Weights of a small image diffusion model.
Model: 9.78M parameters, 48-pixel images, norm groupnorm, activation silu.
Data: trained on retinal OCT scans (Kermany 2017), 98430 training examples.
Rows from block 3 of a small image diffusion model, named by matrix and row number. Rows with one number belong to one channel. Each number is 128 + 24 x the weight over its row's rms, rounded and kept within 0 to 255. All counts start at 0. Numbers have three digits each. After the name is the row's rms in percent of the matrix's.
After each channel's rows are labels from the 100 images, of 14976 (inputs lightly noised), where the channel reaches its highest value: "colour at peak" is the nearest of a few named colours to the mean colour under the peak. Only what is clearly more common there than usual is listed. The data: retinal OCT scans (Kermany 2017). In brackets: how many of the 100.
# convs0: first 3x3 conv (model.enc.1.0.convs.0.weight, 192x192x3x3, each kernel summed), inputs 0-95
# convs1: second 3x3 conv (model.enc.1.0.convs.1.weight, 192x192x3x3, transposed, each kernel summed), outputs 0-95

convs0.88 080:143100092095162125119107132135125111107168121099142129142149138117073142143143152151118120152112125116140136137127119130164125119119110082128149165100127136132170134151115107124106116128131093131117159104150140114097093116095143075096086117087117096159111112116127149052103164101151140078
convs1.88 089:166124110161149135136169132113086112102150111101123082156149110109139143136111053169147136131128156104106162121132142124101125131126117122132120082079120140112151155071128127148074144121074150172105086103139145107139141102159080149154078139164103153105121151114131137092123095121141113110
colour at peak: grey (64)

convs0.79 074:085145105105154165109098143148085126104167138069135114161142126129091141139146146159121120065116142137169145109124145133131126159129116102167145080135131117139193132109130107139160157128147119107158183144151125110147133106148144115143098142136131139076150097135137142116149057146117125177
convs1.79 079:107160105137111095133131133117147097131116088157116146135126145110171158133093099081111109130118106124081125135116121122116105132135107159137109118131165144113141108166111169133112133143100194127133106147157089105116120184107135124109179117112125130149132139144150108178130162141158110104
colour at peak: white (93)

convs0.21 114:110191146103116130100109164109120119090099122108121112115087103124109122143132089141129096070113123130126138087115103119106117204123120133145097086081142105117116126129102124103148149116059086107142118127132101081103135099079082122104096114119132127094171079163109139138128086097139110131
convs1.21 124:121153112126097090120148127082108140130093118128089128106133156096125125088154132138129120100125144129129107062095167127124146100127151079120139104139146121132140152135131079137124122124092103117123131144077155089172143156181091198104110145141136160110165131167153152113102111177151160133
colour at peak: grey (88)

convs0.8 085:153177118118148134133115178123127150090111145121118147116118086114149091070106120092115123133115108126136105074093094109107117199123104133170120109102102120143091132149120143113149102144105131107136139157090131105135109155125080126082170110125126119097137098152049097084096063125126121089
convs1.8 118:147142156125190142140144170167121126143191109148115117189160140133111169186125097142137129134149144148113155172187144153116143167105117143143143129101115157095160145129125092074127152133094123075132124110154147121107126087131116127152147131131110115129160133156218128124129127093142154143
colour at peak: grey (96)

convs0.56 108:139119110115150094117122131147112102130169113131109097149139152092120135164123173094135109119128123131125108142135130148136133068114105078120160156091111161114166129118103110144102118131118084124119112079173134129100134111126128128145067153118120103156144156138157155088109156110176195097
convs1.56 123:141134099131123148139136132113069135129121137048144114138139090135130123136125036149126121102092140075128140125125145137122132128122117103144153072123125122134140125103136114125073163112126123141082111102113145105122141137097123129101108128130111140082133135128136134103136126129128055106
colour at peak: grey (81)

convs0.182 060:096102138107103117127093113147097111068120137096127097111085116138068119143147150122124113087106131134156128130148153129091120126137088124136153055162083115149174136118118112132149136109130086085138139117135136119124131106148138127178097157135144123109141128119142150097134152115127124181
convs1.182 074:115127139140111120125127128100170121151104119168140155133149128140156158115139097127122136164088149117120178109140136105133136125151133099129128187182103105167123114181141128167167143127115182170135119165159096137122138121120154115159166123113130117165112142113142112199143167090144101138
colour at peak: white (74)

convs0.116 070:129108163102102124121117123127111119124128119082134105118101129157095113095113096131140136115065137120159105113113133118117129140162098118141122060099123090128105118151132108147114108122157121097129164144134106140155110115091122123124114135141123118092173120104089118098133136119125086138
convs1.116 080:137138145149134144126132136129189148151134160155131148134133131127173153120142124113133183136164157177157165160149150134151155134156120131132157142125097133167159138141143132140157147144103177129142113136124094139108150116149148120161165135128132131163126141133148150212152133099119168147
colour at peak: white (98)

convs0.29 076:122151140140108158137156119155121143162109155127152105107111118153110118088111090122154123052086129167139119091131093131121124111102127132161114101091133156110109135082124137163100113171139147163178154128086118100128134120162132142177163152163126148113184143115160128147145126114104103130
convs1.29 050:135135127135142146135138144121089150148140151115145133133143140125095120122122133155153144121157142081172127138131152092133127120140172115098130094093107122159102123147130115123098121102180132137100084099126148142173144196115120147068113129078127183134136127176097127128125170148154140108
colour at peak: grey (81)

convs0.146 080:133095161103108125139110133124159129132117120162108116122135141151148129107147143161132119014080145118186136083124139092107133088116110119136111115110134092129064133097121121116108097115128117125124131104121128167143119108079126133131138132132113106154149139120116130132100126103131086129
convs1.146 068:123134144166136117135114126128124147115130141099106127116143144140152150098148124141127156135127166168141156129144123141165148142128148114163146131121052115189163147115151122149147137138122157155112171103093083166119138098194159126149148144091112150115148154151115161154167170087117163133
colour at peak: grey (64)

convs0.9 096:127127099077170119125129152148115113138152140137122164149115110105129143107128161105121117092133132131144125129113110132086117088129148148150132123153135138155121133136107169140113129132109064145129127151119134099126130151097150098151128124127153141101126113145125139056110125151142125142
convs1.9 136:146145150152166107145134162175112127140179121113177144164116126190097123157151101159129124192103133119112149165157154118103129158126118133135142145146160109118142141149138088135107136112115126121121118138218146115127105086089172091117094113120110098097119112093146098123123190104113095115
colour at peak: grey (89)

convs0.57 074:154121104120133117132148127145146124141142143095119108121158122117092134155074079106137124088108113148114080137124141139126119147115109135084135083095117133117171121063119117173107124122166081125146124130093119122136129107131097117113123134151134116128118119103148156138141115135069108129
convs1.57 072:160159180166122150128095139135154157162163129158134137153144125130164150120141114146141124130131130073131139188146158110147154092134143154109102208103124096160135121131131160086101113110173166141097126139158120109163127119135112129125172138131124109172150141150119092136085144089137128143
colour at peak: white (72)