config.toml
arch = "unet"
model = "image diffusion model"
dataset = "retinal OCT scans (Kermany 2017)"
train_examples = 98430
image_size = 48
horizontal_flip = true
conditioning = "none"
objective = "edm"
cond_dim = 128
norm = "groupnorm"
activation = "silu"
weight_standardization = false
pixel_unshuffle = 2
widths = [96, 192, 288]
blocks_per_level = 3
scale_shift_norm = false
dropout = 0.1
attention = false
upsampling = "transposed_conv"
init = "trunc_normal_002"
residual_init = "none"
optimizer = "adamw"
lr = 0.0021
beta1 = 0.85
beta2 = 0.95
eps = 1e-06
steps = 14200
batch_size = 128
epochs = 18.5
lr_schedule = "cosine"
final_lr_fraction = 0.01
warmup_steps = 420
weight_decay = 0.1
Rows from block 3 of a small image diffusion model, named by matrix and row number. Rows with one number belong to one channel. Each number is 128 + 32 x the weight over its row's rms, rounded and kept within 0 to 255. All counts start at 0.
After each channel's rows are labels from the 100 images, of 14976 (inputs lightly noised), where the channel reaches its highest value: "patch colour" is the nearest of a few named colours to the mean colour under the peak; "strongest on" is what is common among them. Only what is clearly more common there than usual is listed. The data: retinal OCT scans (Kermany 2017).
# convs0: first 3x3 conv (model.enc.1.0.convs.0.weight, 192x192x3x3, each kernel summed), inputs 96-191
# convs1: second 3x3 conv (model.enc.1.0.convs.1.weight, 192x192x3x3, transposed, each kernel summed), outputs 96-191

convs0.35 [ 93  98 122 101 117  84  62 115 153 115 132 109 110  95 148 133 116 100 110 108 164 106 102  77 141 135 134 116 173  74 228 101 118 128  98 148 151 118 156 128 117 132 116 138 145 146 255 153 136 152 183 141 255 106 131 137 122 137 134 126 139  34 150 117 138 123 139 193 152 171  66 155  83 128 101 129 132 129 143 113 172 152 140 127 102 132 133 121 136 130 137 127 161 133 132 134]
convs1.35 [ 33 121  50  82 128 124 146 142 102 104 151 158 116 121  89 140 144 118 103 104 115 123 149 144 123 127  92 138 122 149 125 170 163 138 137  82 149 175 154 110 103 124  86 117 122 170  58 115 110 148  75 142 139  64 103 133 112 125 150 175 172  78 141 128 144  88 193 148 130  41  53 107 155  93 152 112 122 103 133 135  84 136  86 155  74 138 147 116 145 119 159  78 106 121 156 118]
patch colour: white
strongest on: finding: diabetic macular edema

convs0.172 [ 97 113  88  56 139 132 102 121 187 120 105  97 129  78 117 115 117 123 111 103 132 153 113 120 119 157 103 119  91 125 185 128 174 123 168 143 117 161 131 142  85 161  73 151 115 143  72 133 131 109  92 121  68 149 136 135 140  68 118 118 111 116 131 130 126 116 113 115 105 111 112 129 128  71  89 143  97 115 114  97 123 119 106 107 110 116 116 141  61 106  91 103 136 106 139  77]
convs1.172 [117 164 143 140 109 120 102 145 112 169  11  73 175 132 136 132 137 108 110 107 120 106 131 134 149 109 146 137 168 102  94 152  96  85  83  90  99 113 131 119 121  89  93  41  83 139 158 128 109 160 120 124  88 126  55 138 109 121 149 167 131 134 163 118  66 120 165  91 112 147  86  66 152 109 146 136 117 170 132 124 115 118 117 215 153 134 161  76 127 148 173 126  83 181 189 115]
patch colour: grey
strongest on: finding: diabetic macular edema

convs0.107 [ 79 107  50 119 100  90  97 107 216 117 167 113 103 113  40 109  82 104 111 107  47 146 124 116  98 159 167 117 118 140  68 116 118 147 163  98 132 119 158 154 139 166 134 155 143  94  33  81  67 158 107 114  72 106 133 133 107 126 106 111 124 160  99 169 165 141 132  46 151  86 128 139 164 146  71 155 106 131 123 114 114 103 141 125 201 141 121 118  85 150 145  91 126 137 146 125]
convs1.107 [126 119 138  65 143 143 152 128  79 158  85   0 146  60 149 106 112 140 184  90 127  64  93 127 103 132  87 133 140 127 159 160  81  85  99 140 121 107 121 115 141 122  72   0  69 131 101 112 136 152  95 139  72  88 132  89  86 146  99 111  95 111 167 137  87  97 141 107 102 172 109  78 136 113 128 115 105 132  88 139  69 136 146 140 179 102 121 109  81 134  83  72 107 140 120 101]
patch colour: grey
strongest on: finding: choroidal neovascularization

convs0.45 [104 139  95 181 143 120  94 122 141 152 138 116 138 129 136 144 154 137 132 142 185 137 146 147 176 115 168 126 148  77 179 136 159 107 145 117 109 127 131 143 145 109 201 161 173 150 156 155 135 105 178 149 133  98 110 142 109 161 149 137 125  37 142 132 128 165 122 230 174 133  53 159  92 156 120 176 121 154 137 135 190 103 107 153 114 152 119 125 152 124 166 132 168  91  64 149]
convs1.45 [ 81 139 108 105 100 130 119 156 178  67  91  83  81  86  90 133  84  93  42 144 131 116 102  95 105 113  71 101  89 144 121 106 130 133 112 155 152 123 152 120  69 173  77  57  77 118  70 114 151 126  90 120 170  81 148 138 154  86 142 152 160  83 115 126 112 107 159 122 113  99 140 111 123  90 113  79 109 114 132 129  24 123 115  96  57 136 148 105 112 101 102  61  69  83 150 129]
patch colour: white
strongest on: finding: diabetic macular edema

convs0.158 [117 104 136 139 107 142 104 115 238  95 163  97 119  89  96 160 125 103  98 115 162 113  97 134 135 141 154  92 153 187 122 105  90 148 127 145 126  77 193 150 143  71 154 115 153 125 133 123  94 131 141 130 118 114 136 138 125 147 123  92 104 181 111 179 148 129  87 108 179 131 198 159 140 161  97  98 109 123 149 108 175 143 112 129 216 205 131 156  87 155 208 152 106 172 141 164]
convs1.158 [122 127 127  80 120 132 153 125 100 135 130   0 100  91 114 114  92 135 127  68 105  63 106 119  90 112 111 141 119 143 129 143  86 123  88 141 123 155 117  99 139 155 125  15 101 146 130  88 146 119  68 127 100 112 122  96 119 142  88 130 100  86 168 134 148 107 166 101 103 133 150  93 138  84 107 107 111 102  99 127 134 143 148 125  92 128 120 104 119 109 118  81 177  94 135 142]
patch colour: grey
strongest on: finding: normal

convs0.75 [111  82 123 210 138 119 128 139 135  90 127 111 126 144 119 112 140  88  79  68 161 113 130 125 110 111 115 156  88 120  95 127  92 142 134 141  76 172  89  69 137 199 171 166 137 146 108 125 149  89 126 153 122 137 144 112 116 156 119 153 175 156 156 125 170  98 117 154  87 125 158 107 148  65 145 116  72  80 100  71 149 122  91 126 105  91  89  71 132  92  93 105  97  66 131 101]
convs1.75 [ 88 158 156 115 132 106  87  91  99 168  75  76 133  99 156 135 116 137 163 124 163 123 128 117 115 112  74 133 121 102 174 127 138  84 122  61 127  74 116 137 127  97  61  92  88  97 144 122  63  99 170 100 151 136  61 135 119 133 141 123 156 141 132 131 156 119 126 145 173  82 106 116  65 126 136 107  82 117 147  99 129  97 191 127 157 162 160 130 115 121 107 114 172 154 161  92]
patch colour: grey
strongest on: finding: choroidal neovascularization; finding: diabetic macular edema