Weights of a small image diffusion model.
Model: 9.78M parameters, 48-pixel images, norm groupnorm, widths [96, 192, 288].
Training: adamw at rate 0.0021, batches of 128.
Data: 98430 training examples, 18.5 epochs.
Rows from block 2 of a small image diffusion model, named by matrix and row number. Rows with one number belong to one channel. Each number is 500 + 40 x the weight over its row's rms, rounded and kept within 0 to 999. All counts start at 0. Numbers have three digits each.
Before each channel's rows are labels from the 100 images, of 14976 (inputs lightly noised), where the channel reaches its highest value: "patch colour" is the nearest of a few named colours to the mean colour under the peak. Only what is clearly more common there than usual is listed. The data: retinal OCT scans (Kermany 2017).
# convs0: first 3x3 conv (model.enc.0.2.convs.0.weight, 96x96x3x3, each kernel summed), inputs 0-95
# convs1: second 3x3 conv (model.enc.0.2.convs.1.weight, 96x96x3x3, transposed, each kernel summed), outputs 0-95

patch colour: white
convs0.53:497492473495501530451463474376515504479500521490454520325518506455433452521472521506495484515521487506494455463526513486407484517485523480505499381496429535488425483505461503488466456462445472467476452512458461470490525492424544453486478471493503473428469483491500483492499506489461455450
convs1.53:452488498494492447492467530527459483651614382570522441608415635509542527473528491483509474475508497469494511486483482480553504484495488475471484565497505483493513516504522539530553501511456476491502530427490501496508429493550479496473501504497512494563524494512518507490512480487513503509

patch colour: grey
convs0.50:490475450456550520473398499499520507512522471556468566528493493430510458552549495497463473524537526571522519458476467553539460516483537557488501419447455541495447583502441445452620495500489497483557468511478471490475548524427519456489553486460534507497488492538428464500567450520477522503
convs1.50:645512516525515477551513548493597521518569324535467527458509496532493490505517525518511587499545510506487499552470515484416522504507491505492521507447470440491515513526494454500432504516559472477499515484507498505487448473527481548511425516476434499474525505470472535453500522554507467488

patch colour: grey
convs0.64:523534472447484493446523511483524411533485500518497508523458509461470541493486468524475355495471468498448482449485483460512457586478480426479499478539474532545477401513561486501476522401430526511449459541463536418490473548522510488527559465501542483537562481492504516557487470439491471508
convs1.64:486480494492487525516449430434430536552423508442542444464540514445467614512550502532487432525453452526546487494480465514519498510551438514503480521419488500464586476473440527480532493547584512506436514496591506532508501527525456495552500486417474495558501492480473453524503517482491547480

patch colour: grey
convs0.18:513475498473371484468424444516490452510479501443478438530465475508505469420540456507460569545509485508523497489500553470500498514456478404490521518490507483492475450499514455466479569486505522520525526537545538476530512539526502528406481480499533546538554381491484529531396544477487502563
convs1.18:467517508496541559505502556464498468438469482516489558498605540544535473503504490568478467511562517450452523508395507554492498489497491529477455449532517480398511521501513486507518489570492505494602490471516535501484500490550486500547475476581542434394483516471529531536443540581497545513

patch colour: grey
convs0.52:527462422476377551431387409495504524514449535448427455448473513415486453506488459498507477487471485505516508467486512505531475458521485460526514510443520502511472484468474522532574473541504500478499538509536463484478508483526491534391455531444449564497525507545459458466517511537541482457
convs1.52:443509505509506491501512567534572560476506409491554534475526522500518549465573530498516495487528481497434506538506502520457482493454545538588511488604505511541431463508534528504416469487529454517454527505467521409503473437453518595554463517543512460522514510455480473476444478555466459443

patch colour: white
convs0.85:476544472413482489582479554476471510471553482480556583537512486499490475534499549470531506503510540475496494520437480553463546483491484492534553527478462568490409446478502491601421536531472510420497449450485404476483548544507513491438524470557502481543453507562507514531449534496538538527
convs1.85:538513503529492478499527544521580540498461411542442492501391526523484482523585502487427458441556497573475485497495497509498500511528502506550444520450513415506494543482459460487473509485519471491520487489517486508458457513494491640490461458471417520542493529491499505423567528541534548552

patch colour: grey
convs0.27:569539538491443471522518492480517512555540508486547476496550507540462426476473475435546528485537584536545513509532473493513570505515508470482499501465548564502526492513505509443383444478473484576560530471587572555561463549509518483438457544532507453550560463502522509540514571501513504527
convs1.27:555502508528515509482549512568554512532451477515495498473457515537535586502434509505458470536499422500577475442409402497525488412504510518490544527477493459514561594491493535522542467449535465471482539533436488481475535537477485589508549504515506485502473561501554504492547546450480563537

patch colour: white
convs0.90:524512449429474476505531481551469516494583560469607511570514498560486486494520482499535479512443490531494518524470453554504480484493541491534482552486510574498440448535523514558438577533453522526571535474529419538510536585445556513427559526511539447529486490533480512483512518497568536519
convs1.90:500510514543481467550535569543480477420465425501444547514368486476520451526506512465454491495575531496495484494518507491508500468508521493492463491392487410469492591494472467493453497456484492508505465500494465418491487513537465627482507464531491500512472542493497519424530518558499477557

patch colour: grey
convs0.46:443508484504463541457538403502509484561582516479509459517518497546464534474578510525466535498499524472516526519511477548506520392511488518406494526527486515523485526482476502501492374468510494488516441552513451537504602378509505532513481480480554520545520475485525505439565476524512526547
convs1.46:466496493516441492515462528471430483498463488438477547498432514547512411551529475490527463476480496629524424544449507495497494480473514453525576498497508489531572460522501429516454468500461544495472533510466492468491424593449504485464548504451447478528501556465524502490426491574555522477

patch colour: white
convs0.63:487533473489516603479461543469472472517470510370492501570492527479423549547474491572509496477500495528490508468534523476504541475446535525498488502501494579538497518453454531489505491452548513512621594527529480448567480481511488421564508527473506535494521539556492536461445534554513469499
convs1.63:519530502503443473457573419497546528498520489601493469438612539467516524487474482496476487460508465540564462468415462497490494489480489507514550531552504471512547417463505540492503489495469494514440440491442492547497496564537533494542501500501452444562465454436440485495568510415492448478

patch colour: white; grey
convs0.88:510469408518471437481468471492493524494494528498492521466500496550534438453506463452500492491542468486428514446474467501469539499526495462541528528447510511532450434478484471544460580510483493563497508447426420567448545583477442549529468440507570525520590524425478507462511532493443534541
convs1.88:481520456493557526520549507568541476477451508520491554558394548554520522506469473503520469410472478495461477521595544477523477500498502521504443515476464457469454528454488389470502551533472503484499460559483484502515480470465515614489526484567425497512477504474540494426528511461462531568

patch colour: grey
convs0.60:551485451478509521464447460473523562554443478574454483543483515456480522502450425444483514369458550548516454500526520483536500539502532447505551480526483527563449497480468561536460439539504474501544512505534548428509461484515482489442495445453490483489547449499419508482585524507481490444
convs1.60:510513516513490491483485489529467478564460469532512513424439507476486556465580482507514461538607470462521485454492490491547474440475517529528419537438499516470628483496557489546537445503522515540477544519424496505560494525518491485491486548501545429512513558514451477483433598482463474445